From a checkpoint of a small image classifier.
Model: arch vit, activation geglu, patch size [2, 2], layers 10, width 320.
Rows from block 2 of a small image classifier, named by matrix and row number. Rows with one number belong to one neuron. Each number is 128 + 32 x the weight over its row's rms, rounded and kept within 0 to 255. All counts start at 0. Numbers have three digits each. After the name is the row's rms in percent of the matrix's.
After each neuron's rows are labels from the 100 images, of 14976, where the neuron reaches its largest size: "responds to" is what is common among them; "colour at peak" is the nearest of a few named colours to the mean colour under the peak. Only what is clearly more common there than usual is listed. The data: telescope images of galaxies (Galaxy Zoo DECaLS).
# gate: MLP gate (model.blocks.2.mlp.gate.weight, 848x320), inputs 128-191
# fc1: MLP up (model.blocks.2.mlp.fc1.weight, 848x320), inputs 128-191
# fc2: MLP down (model.blocks.2.mlp.fc2.weight, 320x848, transposed), outputs 128-191

gate.283 089:099092145146155114186118114102182198070187134106148143091119151126051059163083112136061115062135094136160148093107115129148093151128144125125151124103134142081100075127047114081114087194136107
fc1.283 090:179103194135105131118178124126122187105100086153176106140134117150119151073099128113106156138145136152108093115114128142163173121174145097136123171152164120072092117171138126127127109109119129
fc2.283 101:122146150127034138095152147126194082124162132143114087149162131157143150112091128135121228163130139110157192131137130155110121134146143135202148164126106116052133160107169138099135106105133149
responds to: shape: star or artifact
colour at peak: brown

gate.675 125:102117139130170112059098080188115178147072147120049124153070163129101093068136146102096137126167137116092141105066138109130145174124121127124127111131173133093133167166166114116140105172082099
fc1.675 123:163180165179153109140136078170108151119064133133108089071108141151150079078099158137121058121098087146085118097167120135096135101124154115131122137079193150079127087158135163125161168185072148
fc2.675 122:201112126177144159128183122155123133120101110094131099158139166097103174148180109138169123117097135123140070118121109098158144047137071165167127137125078129154112110111147179132167139104154102
responds to: roundness: cigar-shaped
colour at peak: grey

gate.15 115:138111157125155072163085147195158127148131144152090068118162161161113145144176124140066163092116148107090117139123108124118154109188118133149143169143143126156089186139129144134089158093130157
fc1.15 111:158131128148083117089148130163184130146168097083096133145103106137155125126112136147128149088162142114074178108112153054115075149180121181081140125109070153123094167124041115106150138101136122
fc2.15 113:148089155115129139148117085100167181120081107100071148138112134117142136083071090107087147175158209141122161142128097122104156087112131112138150143181090106094134111127132111085125105160158080
responds to: spiral arms: yes
colour at peak: grey

gate.661 112:135174145165131120157103096070079138237101149125139172108108104108124082159083172177104165109151154133142119084079129126150135114157130102167116135155078143110095122129141152118108186144088156
fc1.661 115:192171136167147210148142154099063066127164110135106180115074118144102131130107152150114125139194080132135140119119144027146108110115119134209132111116143179070091134138192134145119110206093118
fc2.661 112:099092139109156107183082096049184162116186151170107133105175157149143124135091069123139159167124147112129145112128153081111122091096090120092042177127128087141134182185188157123102104098122133
responds to: edge-on disk: yes
colour at peak: grey; brown

gate.390 118:077189096141146106086152133122143138083133127185137132143114136188108144172188196056117129115130121138097129149086128168152104120102128150114107047167104106149068146121081089123136155124133112
fc1.390 112:115167144110110166113123179137149081125149152081096115078112120177118191121122116153160089102136115129099141121126143136145127140109080101058090167105095161087131095131164114116149137120100133
fc2.390 109:156091133078088157087148198148120185177104137158128098184171104131166179158168184093140100142105137126095143103058145112106100128086170133168126127109090141116127073131150133182109172093117174
responds to: shape: featured or disk; edge-on disk: no; spiral arms: yes
colour at peak: brown

gate.693 088:142096157146022174165183156179099150097164112104155073163146111125115179120115113122136143129104138142110138163148162067119112111077166207089089110200178130060157177125056129121171118078137131
fc1.693 085:175170149134086154107109171116154099043111092089121169109102187148097125149169095140172150117104200133120142115162211083106154153135095169134136170120140166118062173106081169099163122074131098
fc2.693 088:143082086118072188159136135117177060148132111159125173122083090094095130124139100139163135110103145099156164182172158145174154122134109122123125087132154116169079129119155159121148187098157115
responds to: shape: featured or disk; edge-on disk: no; spiral arms: yes
colour at peak: brown; grey

gate.429 094:126139127202119087140149191108134166136157109158093127141112123175128114072195143099115170109143154172101123126086131150092142172148128094095111135110141174086124165150143194144164171157084100
fc1.429 093:078181086155193139105138090132175157126130152100120164091091149157147130136113094126169136127140109066125121118128167132147117102094181068142156100132138079164174140118112133171123128116071142
fc2.429 094:161131095155111104137126154154082147163127105127116132143094107168082151083142129090138157148150078155135121135111117119097141125182146133099119132120161168080140132090106137089217132144089110
responds to: edge-on disk: no; spiral arms: yes
colour at peak: grey

gate.205 101:059114171096120072114128132171163125087129128112120142137111102098119134139201175098143061085145121138163160132178214061058108130130138144106156138150069174119166129110130095098157157136081115
fc1.205 105:157100112181098128108097173095097085150148086107137137105089084190174148108081160191178135104105105108094152136135125193160150083113130123122124149159159091074121120147187110166150104117153134
fc2.205 106:119065135139139127134161094122105145110172095157188178116138105181102191124124104075091157108166142157122169094167160096163138166157147123102103110153178143188109197129134150188186133131177093
responds to: bar: no
colour at peak: brown

gate.518 119:077106171053108129165131092174110189157130078178153131175197105131146117137151182155118170132131098135132060140085109194145081122180139146088135124119147152073113113167118112130151156136137110
fc1.518 113:100083155090103139150152108171073152185149095185123090177186106136170114118141154133142146147168109136143061088112126194115078149173142111082144148122126126099090137123119104141147096164101118
fc2.518 110:074119050139111154095187150111104140095136140156156163163093099168178164165082116158134081157158125171174118089150118125077101171125103077131156139158076152177162154179104136165226087159159129
responds to: shape: featured or disk; edge-on disk: no; spiral arms: yes
colour at peak: brown

gate.226 096:128138159144061106156122139148096082115075151105126114142146123222087112135160125172093139127152133082141167147120145054158123160114132107144109139138100152156154148101120141082103091155147186
fc1.226 088:144106072171142093121129139134184142147184086113135125169062137109147161166140118121157180113149171167133086122119147142079100123086197128105134142128175129093133124135100146155163080114141135
fc2.226 089:134111094097173172090114144128123100107136099113109154112141198108093155103100110203199136083127185134119118167159119059167139090138144141110152069119157106170128188104112169136114193081171120
responds to: roundness: in between
colour at peak: grey

gate.499 087:051114121134097072151120134072172125091172086144183165062144176108142136163136132076153089113101105120111137120162095160103120132110120127140105138136141100145144135176101143035049032194132126
fc1.499 090:117137148093153158146173153129206070195150110116133111154097123123156095141123155142090146139094175101148120172157172107143104156122170101055140178124115094123125069155123143159161151128101087
fc2.499 092:098123075109179163157137142178187116132170154096096144095041093108126124083125134144102127132106173152121102133158074139116125163123133162125155166122174126117087145138122076177114169138135095
responds to: shape: featured or disk; edge-on disk: no; spiral arms: yes
colour at peak: brown

gate.282 098:097152217168193112155099135150134145137095102129050118164158191097115155126131146137093087143177181114088115096100113162115153117138154138099150087087138172125120137136171141125118125112095133
fc1.282 095:126065134117084110110187124157143148106145109068163159071126132133101111097114114141154141105109124142114140120123143113163126145134107091155121143107157124166093085141116157120166174179140108
fc2.282 103:114147172134181095154103115196101188173138140120196147115159178137152174139127119173131083130165125143089127096108129121119176141166148090151099104125166139134153133117129184125172107117160115
responds to: spiral arms: yes; bulge size: small
colour at peak: brown

gate.10 104:196143121137153174090136068097165117044126119116105142163072108142119151129135187125131084116176135161069111089157122096120154123107125147079098156104144178135131101144107162122143100161101126
fc1.10 099:144122155175129152112171172122144172156106128214138092159134140147098068084102112133080145128151102099158110156089141128169100072132148091196146112113102101070102123101190145127128162085200096
fc2.10 110:123127079163138154117119098135127153088103181159149130109067102210115080141091121090134150112127122099089153182181125113122085175167099147164144175065154134073185146123075114166190170127156120
responds to: edge-on disk: yes
colour at peak: grey

gate.69 115:124124039089135152103103139102104107192124117114167106110075170139138138096143112115083123098186174095147167140120137126130143112121165163163157139108177125112147091098140086133157149111104109
fc1.69 109:150145175105109091107131089167112120199159154112110136166129098135132115133119169184145128122124072182076126135130083107102125155133096070159125133135114116121099158099122147093190095078143127
fc2.69 116:116145080160165146130122097145132179129072153088118098142043132137193143153172130145138157139088162073100158089098136207049113110129106172134127103066166124165044144118125128157068110116107118
responds to: roundness: in between
colour at peak: brown

gate.702 105:128157150130137075134097076114132129097162137118133123131109190116096080156153149146151129156089121142150096093102159122109079110112163189152133112120162176130131136094131142094111154099123109
fc1.702 106:055180084142131126125089133153124148140096109119096141132151101154169076117093116132088105129150118117133136148159161102136169125184137086091121174141101085145111111097083137156190129095130148
fc2.702 132:106120093167140076179091037050121173115124152107160186145153142122137110120150160124119144034121128148145225145152084122153134149143071102146161114129210089139167124149149132151101154090181082
responds to: spiral arms: yes
colour at peak: brown

gate.554 124:113100164088154064095172122136153196128131176151161107121131127147087146083160144121135168132177182093078100113185141132157080067127137123086083168140188157112255076120121153153122125205106105
fc1.554 127:160104151116132143153134101165128107099101160099119108097114099161195153131079098141148108140186131192145137086147110113136178111184136155147125155131087101148090154204123114095072172178112093
fc2.554 108:108167120103104141130179126078147137131071155094164143139203156155113146106112144134136146146126130158099147128105119111127123113131154101118117060094138115092101081094135122069123132186060136
responds to: bar: no
colour at peak: grey; brown

gate.266 077:105157130185122130168094116126095061090159139119117124150109155142119092107175092173122138144086138147153123128104095108103145085140165154167100138156141074131152095164043134075197152147097155
fc1.266 085:135105151155110157147136101137136187141122153108129131184079096093050079158124113148130139131133120103123186055154115085130121122146165148135076107086111157109138170129096198138153126167121079
fc2.266 083:125115160167120139179112129147104135167153182201169108156091157104042133146091120165089101127106148139115189127158075132171105085126126064155135082093060074166133091167104137159107058135189099
responds to: edge-on disk: yes; roundness: cigar-shaped
colour at peak: brown

gate.553 086:168132109102112041114145137144190098082162157159113184121145167124085168118105110093168155140059145144091112072111122072204116101150146139107105107153081164138118177085124128128118182123127106
fc1.553 091:057133131199162117156165128178119140120152172140030119077129185189126100148165181126165115155147128136136128110111136136134107147161137167095168084101097179098149120135158095124138129145160157
fc2.553 087:091166139158117156173103162173136137182135246068073152128191149124168131119131160115100092129110117146157198164121133177110111171160168133114116133120120099150104143151127162123099130152083139
responds to: shape: star or artifact
colour at peak: brown

gate.470 109:115136118153117052089067169168132124107115111124134195102148170139208091198144096166109106068032098105112107153119121180135085116190119153157160149116138084101110166094114119086146163139122182
fc1.470 106:161122082182094095132128089088121130123147111101152104132148134150116038095122118177140120128093153098120104169118145120100110047126150100137110185104132154171100192141108185103124148116103146
fc2.470 117:048156164108191097102137145104133102135161162128105086152182117147100162113112165078176181148141145157141144099145113133137086186122107158116129123121146119086115109123113127154173133198156236
responds to: bulge size: moderate
colour at peak: grey; pink

gate.107 087:091186172123131153113109090091122094101146104086122076138074198133125110130079112159126119116120118117118112076128154172129099068090075164161078133139157109139167200093144129117102147094116137
fc1.107 092:141118161127164141120085084118137130049076117123109107165159138117118070124111130070097150141112121104150245074144110145130114098100087137130108174102129111163175142080180098120089128107116149
fc2.107 093:139102177103173146073161076111184126165146121134085118125153140151126168143062134048159152123096171114180143158124091070134116161107180161092090197182108144100147133134144166172092105152164114
responds to: shape: star or artifact
colour at peak: brown

gate.298 084:180131184120151112219103162147167147070104127078093147157084162147166156171109120100123100111160112161197128102122114144080087174143174119103146129160115177145146143166197107158107140179118133
fc1.298 080:070150145086157154112166111102135139134065148128101102190144166133182147125156108069098126088170155104180146129121128109108135181129101148101115145160188170142134133194133164125050079115060117
fc2.298 077:073195150185118192155111119173131174151094098101123170073130141151085045085107115108179152163098075152124097173123131110121138114131103101155156150085083125127141142115086101211155080117092134
responds to: spiral arms: yes
colour at peak: grey; brown

gate.33 083:103118115124140096150171137177201139122142182107135142089161116124074120083149143112088158130164074166126148107129150122203092119134081111117181120120143131143090142119139211101117188101125097
fc1.33 085:072163186075159146112200092120180158100128117145120100059149117090163121125131119183165089155117105127116124132134128124205073173160129123141114118132175139134100172146199154123162179110136153
fc2.33 091:092116192120124131144086117103129144131125101102131131115091139101147187056158073080172126088141121132127142129132068116184164125170136095118126115172176094113117101149131144161143113127104036
responds to: edge-on disk: yes
colour at peak: grey; brown

gate.409 089:164128120097175146112121132162100099121181123117123094110116126131086159092124221168070089083121081126088151064189140133116168173114108060110144120125164097090108089118107149171110184143120164
fc1.409 091:094083152119159124107113163160175128145179116087141125108137131121118135129164181102160106144196140104083166122121122149043205131123089076149172176156099131067131118144085093149152122076124160
fc2.409 089:125122110107091121151157084077129160134088095124195079148168255131111126150136175108092167088104138153111170123120137149115134126104160139137167084141078081105096167170075132120082109114104156
responds to: spiral arms: yes
colour at peak: grey

gate.474 110:112147114125099103103139125129118086201096179155111119157112094113145114129155137114115245161116131138119195159106182131175082131161146110095120127167131155177183121145151140083126141124105141
fc1.474 102:092165086109165101150127135158140122131071153145124170159128157114054122075140147135092142137095072117133114100136099108116125049161146122163122089128125113139168132109063068162107151104090147
fc2.474 115:181176139164161107154125122149093149124093080166145113123173118125098154175135151066201152166131100114162123134130103113135116197113147105175124088114158119080115105165127093160091126130071136
responds to: edge-on disk: no; shape: featured or disk; spiral arms: yes
colour at peak: brown; grey

gate.50 091:164074167098135107083088099199110084121102141080136135144171134125110131071171063137049139073166110167172076151150145142201133177115132139150132129131152165181077161170164156147167132191123108
fc1.50 099:116147101132111137133128132205132083155114183106134106107158129115171063102110106097159153155102138150127106136100109130186172121149107144121177105123154165185113130070110091108131140112135157
fc2.50 096:146106079093136083112115184189145209074133114143173168120166135168138116094098099118136117140129158146087136082131119162153134137082106168164143139116199102175127096159133173125081132103093187
responds to: shape: featured or disk
colour at peak: grey; brown

gate.304 080:184149095151115097165122110100173202114147152137194145103034160119113124126133106141158099126098097092184133164137191119126144094128147095094115096142105095095165131124087116140106042118111189
fc1.304 079:119055060129138146175092124092139162091123166155150155100093146106073130114131115192161100161125129153073135138122170129131168047150153117099162074132146117138125090110103104204054169116149135
fc2.304 080:130105121102111151113068188165135083140154131124182160112126146095133119132128078108160161131128139135162134149125120120123099084095146145136122161124100075130111184074111086175084121128136160
responds to: shape: featured or disk; edge-on disk: yes
colour at peak: brown; grey

gate.168 123:144094125092147095158134161137109084121139147154132131129167080078192119144132149113104204085160114087103049123161128137173118139078140116097117102129101144198117154092167153086206105157123145
fc1.168 120:110073129087117081160136149135104053127172115162112164116181130090150118130125154136106195068156141077104093146158116106154108114098148072108100096134107155193131150094160117053187122156090129
fc2.168 135:144154123146129134123103111166130143164076129140136114120126131165146108076129129087141036130113064167166183171069169109116113105106080088147085087077152118079147177125150137162066129123135121
responds to: roundness: in between
colour at peak: brown

gate.673 100:083164146091154091158092127179108140176132095147164103106168167150169108067166133149133136073196096143163076133106100088108095152136168085089159137127155155155133155142189157117147117146148122
fc1.673 097:143120104060096103152126072143106073097098117164106167078135169173125062117118173146100118149146083124127182108102080097105128109135107120137132101107170162130170132138125175121094090063155154
fc2.673 095:153143142131162138125145141119203093140124157072198130157142144119153128138115129132121141131138116142195123117133163151131158182152150130089104088116128092113147142135138191146093182157122189
responds to: roundness: in between
colour at peak: grey

gate.589 107:130114147132098103146108191112164151178113120158096116081200109141104068134089135142152156099164131137102149130130153061063130109119138110137171148174134204121157099133125101145121147086155110
fc1.589 099:153149115095103141165136116198174120130158113128118124192078129129135147161151100098069119151098150155086197145104125157139101153167098082140060130075117081121125118141139174106129094184092184
fc2.589 101:097123119130050121110124152160142048129115153107095135095115102137139099147100118178148058084118140143107153117132068137131114164102159183142161144136151129116119086096154145179186122184101176
responds to: spiral arms: yes
colour at peak: brown

gate.280 093:095104131108115111105106083138134082070186155117141120150160098185086145098135135199134143096073175124138097188175121106153175068116110118117180190094081082144082079140134127090109170101151137
fc1.280 092:163120174134142124131103086094085093131141176127184092116186105116102123110081142132086119118094081097106089160146164088112140165145115121162090180133142099137109152126143152089082129112178088
fc2.280 102:191111125116111144134107068124132151153129105139130126112188105160120139074128105100112133088168097129114073113184115169170114190183119157102171139124148148095086178138111114141141093169115122
responds to: shape: star or artifact
colour at peak: brown; grey

gate.414 123:139181132155166114108111155145152089125119130126144118130115135128090056134161108150119137172104190129148130121115121144092194075137140095135153071174194091098099174195100171097127133155112158
fc1.414 126:162124108062149104108104068202105134169120131126174141057094098138152157115127122133108118112127133086104086125076138148161073095078159136080126150164138139155176109165133090116148113119120104
fc2.414 123:144111114143120071236169116135110139128161172128119096131127132124151152119099141136123105097020066082150159163134161115132145162114088128161073111073172129154099119102100194154108186152072121
responds to: roundness: round
colour at peak: grey; brown

gate.645 091:156097154123117103162139145086081115159165122178103110158146139108084162079113145071128152037097158124187128205085111141105079144091116128148112110126120187124112063177108127154135084128148083
fc1.645 088:111066187110160089170145123060095141149164155160102145141150140105116151122149138101175120108164088111065170179131148138111090181119144084092170087112139079162150142133129084092109106119118135
fc2.645 097:092175099114145146064094119104102129185107146086153150135102172143133130130113171121081086164168038111132155111060150131113056116146082124170072150111109149109132169113087112136092134106209162
responds to: roundness: cigar-shaped
colour at peak: brown

gate.601 122:099144103144077088116117132133146132108120094178125087114123137156147132168063120125157065127116106137168116113146189120130063129148157119123164123149120158123161123073142143109115127080131164
fc1.601 118:179114132169138152138106114128152128151092173149132119139125114057124112136093139157096198153151125110105184129135140181068165119144148120143123163070134104115118140113103133164110109170167197
fc2.601 127:079134100103072127200119119145144105133175107088102156126093115073123082138071133085080119045183132119142115100157156091136142064102048114094132148148163149092138101104097063164096178112084172
responds to: spiral arms: yes
colour at peak: brown

gate.45 108:124118096199141162095173137137080138168132129141116121143133163171141146167132167171136143083114140042090079165154075165133151169131139122125121188161146194177107174124136166102125141115093141
fc1.45 115:131095121103154156093157116126107174167141076162124151165213119151193108094173098092177183148114111061126112108067088151129145159156180107061110095186167211132087045158168124136094152122132124
fc2.45 092:116136126103106132127086096110116175139147184114143124133086096120073125191117143098160106103140120186093121136093189127119070145122132143140078132085117167096192170071134127183090105098132134
responds to: roundness: in between
colour at peak: brown

gate.16 090:123147167061113162118138158120126086054150113133155155096114150144116083106118102157103107146087111125182142105137113073094170116137104099101141109127121218143131126101108094038122114147158073
fc1.16 088:170133145065149147150119131120088109078179077146132121129129098134140144090121072149165139104086158161147132148114138166117091086181154142073159113154160144175119093095126081064132136097145132
fc2.16 090:113094131185147114125173163096121115142105088092129138094144122149109144112197123146133122140100172161148178184139137126163154068150165071106126079116110100112143106089104112080193132146144050
responds to: bar: no
colour at peak: brown; grey

gate.141 120:111140193124153119131076158169131040183124159131152153079210133045188084130128150108101163148157083107149147114170093149108162123124171149115171112146127112135116156071153081139084146119186128
fc1.141 129:166091114132092156150183099097140165067144090138089127176072127176076160118150151127146115131121173141120139159104125074153108120109073119154093128111175177151093080186152149124141089151158148
fc2.141 121:146174087113181115150117152167071119139092145133151176186143125070109122151177151155153116157136125167118124141109086142188114128129165113095171088109098139143127151127135101117124125092138129
responds to: shape: star or artifact
colour at peak: brown

gate.754 093:109121151070151151122128137143180135140202204134084126130191173099131134109141199117182109097151128149120144147138178068111125131128094166121148102151156109059128186096103145073130135107161122
fc1.754 094:147117059147160092135150154135156142124103135130118149099100053136107176172111099123092097149161155096148074132084077136150109170176160098106107101148119136124128080118148111210101153105162133
fc2.754 092:162108101161141058144156146142112140088107165131147126116126113135137165133120179142137204136110119114093161148104127141162094182094162145136124137144060190118133147089173114103138137143116148
responds to: bar: no
colour at peak: grey

gate.460 092:110082136113195099124095129122113109086109156178082139073092104115127125080133112197110089041196066122135099168140061154215135125084125141114114146151143144086110126081143120087177094087095140
fc1.460 095:135121141106142170092061079163146069159142182178085204098058131065115140136132113142166173178182196163150133157138132120134138146145114141167102121104170134163079088148111137089132112089103066
fc2.460 089:097114110147089127103119045125142131202090133174050116172106100118190129125125120142130113164137162128138127115120115145135066128120130077174109086196088108128188093075179148124156170105129076
responds to: roundness: in between
colour at peak: grey

gate.296 121:157204133161121144167127098162113127141054115188139132170114181073074167146102115150180092173126143175150106075074155133090098130130098162175087098147098062134121125118117143173143092130099104
fc1.296 120:195164157126117159178096150177121133154070128153142144187133150078110143144085161132159096137132142183108103079162160122135121153144065127150106112142135087151085070158117156182133143087086096
fc2.296 103:131088113185103142123234129132120084115123096115103142146148114093189154201155172116152174098142177133114154087130113088082100143100150068154189108091168138143100105127081162096116144160110080
responds to: edge-on disk: no; bulge size: moderate
colour at peak: grey

gate.433 101:158082113124122147217091084117066112146094103064096135161210113129105106108140157157130174126126094103117130126093174185162115148179151125146179147149119170157122123096138120096139148151114107
fc1.433 098:119120120202122099152066151148133117130145114108110099140070066079163138066131106124141205152157124158148171173120156041091157144142121132115136137145131078141142176133131085102130169152113127
fc2.433 099:096131149103056132121091132131135168097110088122109170164096134140119166120153123106151085112211077147119170064100192163118078103091120119120083087088119168069139163099088151132089076128140154
responds to: roundness: round
colour at peak: grey

gate.411 083:173114178103108113099166115105125096179126119123111094152130106069090116072105089098178136122085121128135133089073139072145147121092135102125075106154103118074119047084109105154153141141148175
fc1.411 090:152129117112154078065133098113114119147122151167168098127124183094153177096108126144142133122060108115166140101114142172120110100090154162091146122136136131076117119135150163154119184097161179
fc2.411 084:120066147123171119083141185190099138109119161177135093080137159142124163062109120126120143200104125089116131104154181119114155147166121143076142164142123093123156146143138151114093121134107094
responds to: shape: featured or disk; edge-on disk: yes
colour at peak: brown

gate.72 102:143112150107171111179104112146075113155073105143136146079140117152113065125123107148122085098127131182090142154154107179104126153141143139125077129172124161139158070162089160121146116087145145
fc1.72 093:087136168112149122107142088163181166066077168170131149166147081115106127145163174124123197095170117069176152108114203121061124092066105153125127119099106147126148154109121139131132121125158076
fc2.72 106:119147086146135102181099141107149133131122160155108123176086136100049120077172119130088162060112143107102120155140141170115168097144157107131149159134133126129139114154134182138150038173174211
responds to: edge-on disk: yes
colour at peak: brown

gate.397 118:159113112103107115073099166050129175173091067142123149151142128097154107157146159125110117140069113164132115078104129121114134158082189120108104105171113193141124157093138126163154156075094161
fc1.397 124:130083189142141119168109080140142163154148108110154127107122146107092086145139123170134163172122141170097113127167153117122094161067153115167192131132110122107102108162156159135161123096127135
fc2.397 121:161103058202140058103138109151163123064062197165102084091123081118177099164091127111143138202140115135125166133116144082121149139154136157157160092163157150162084113165146138159154179139125143
responds to: edge-on disk: yes
colour at peak: brown

gate.358 103:128095106142144135117062156088158102131112146127122093119063120097148163140093122101163072155088175093115116159090187133152084149137100164147052135094152109111161138154168106204210115090146137
fc1.358 105:117114147111147112095095128133134129050142099134142109127117169129125104175127117123152096161131117098173096143072114100024103147091132144129112111111098190142151106161130146137126153112198119
fc2.358 105:016141124085161124139117063125203146136103142134136080156129194147132143176104173090128114117179121134176144135161193099116132139106133121057157102105158089152123092132140105088131086163100139
responds to: bulge size: moderate
colour at peak: grey; pink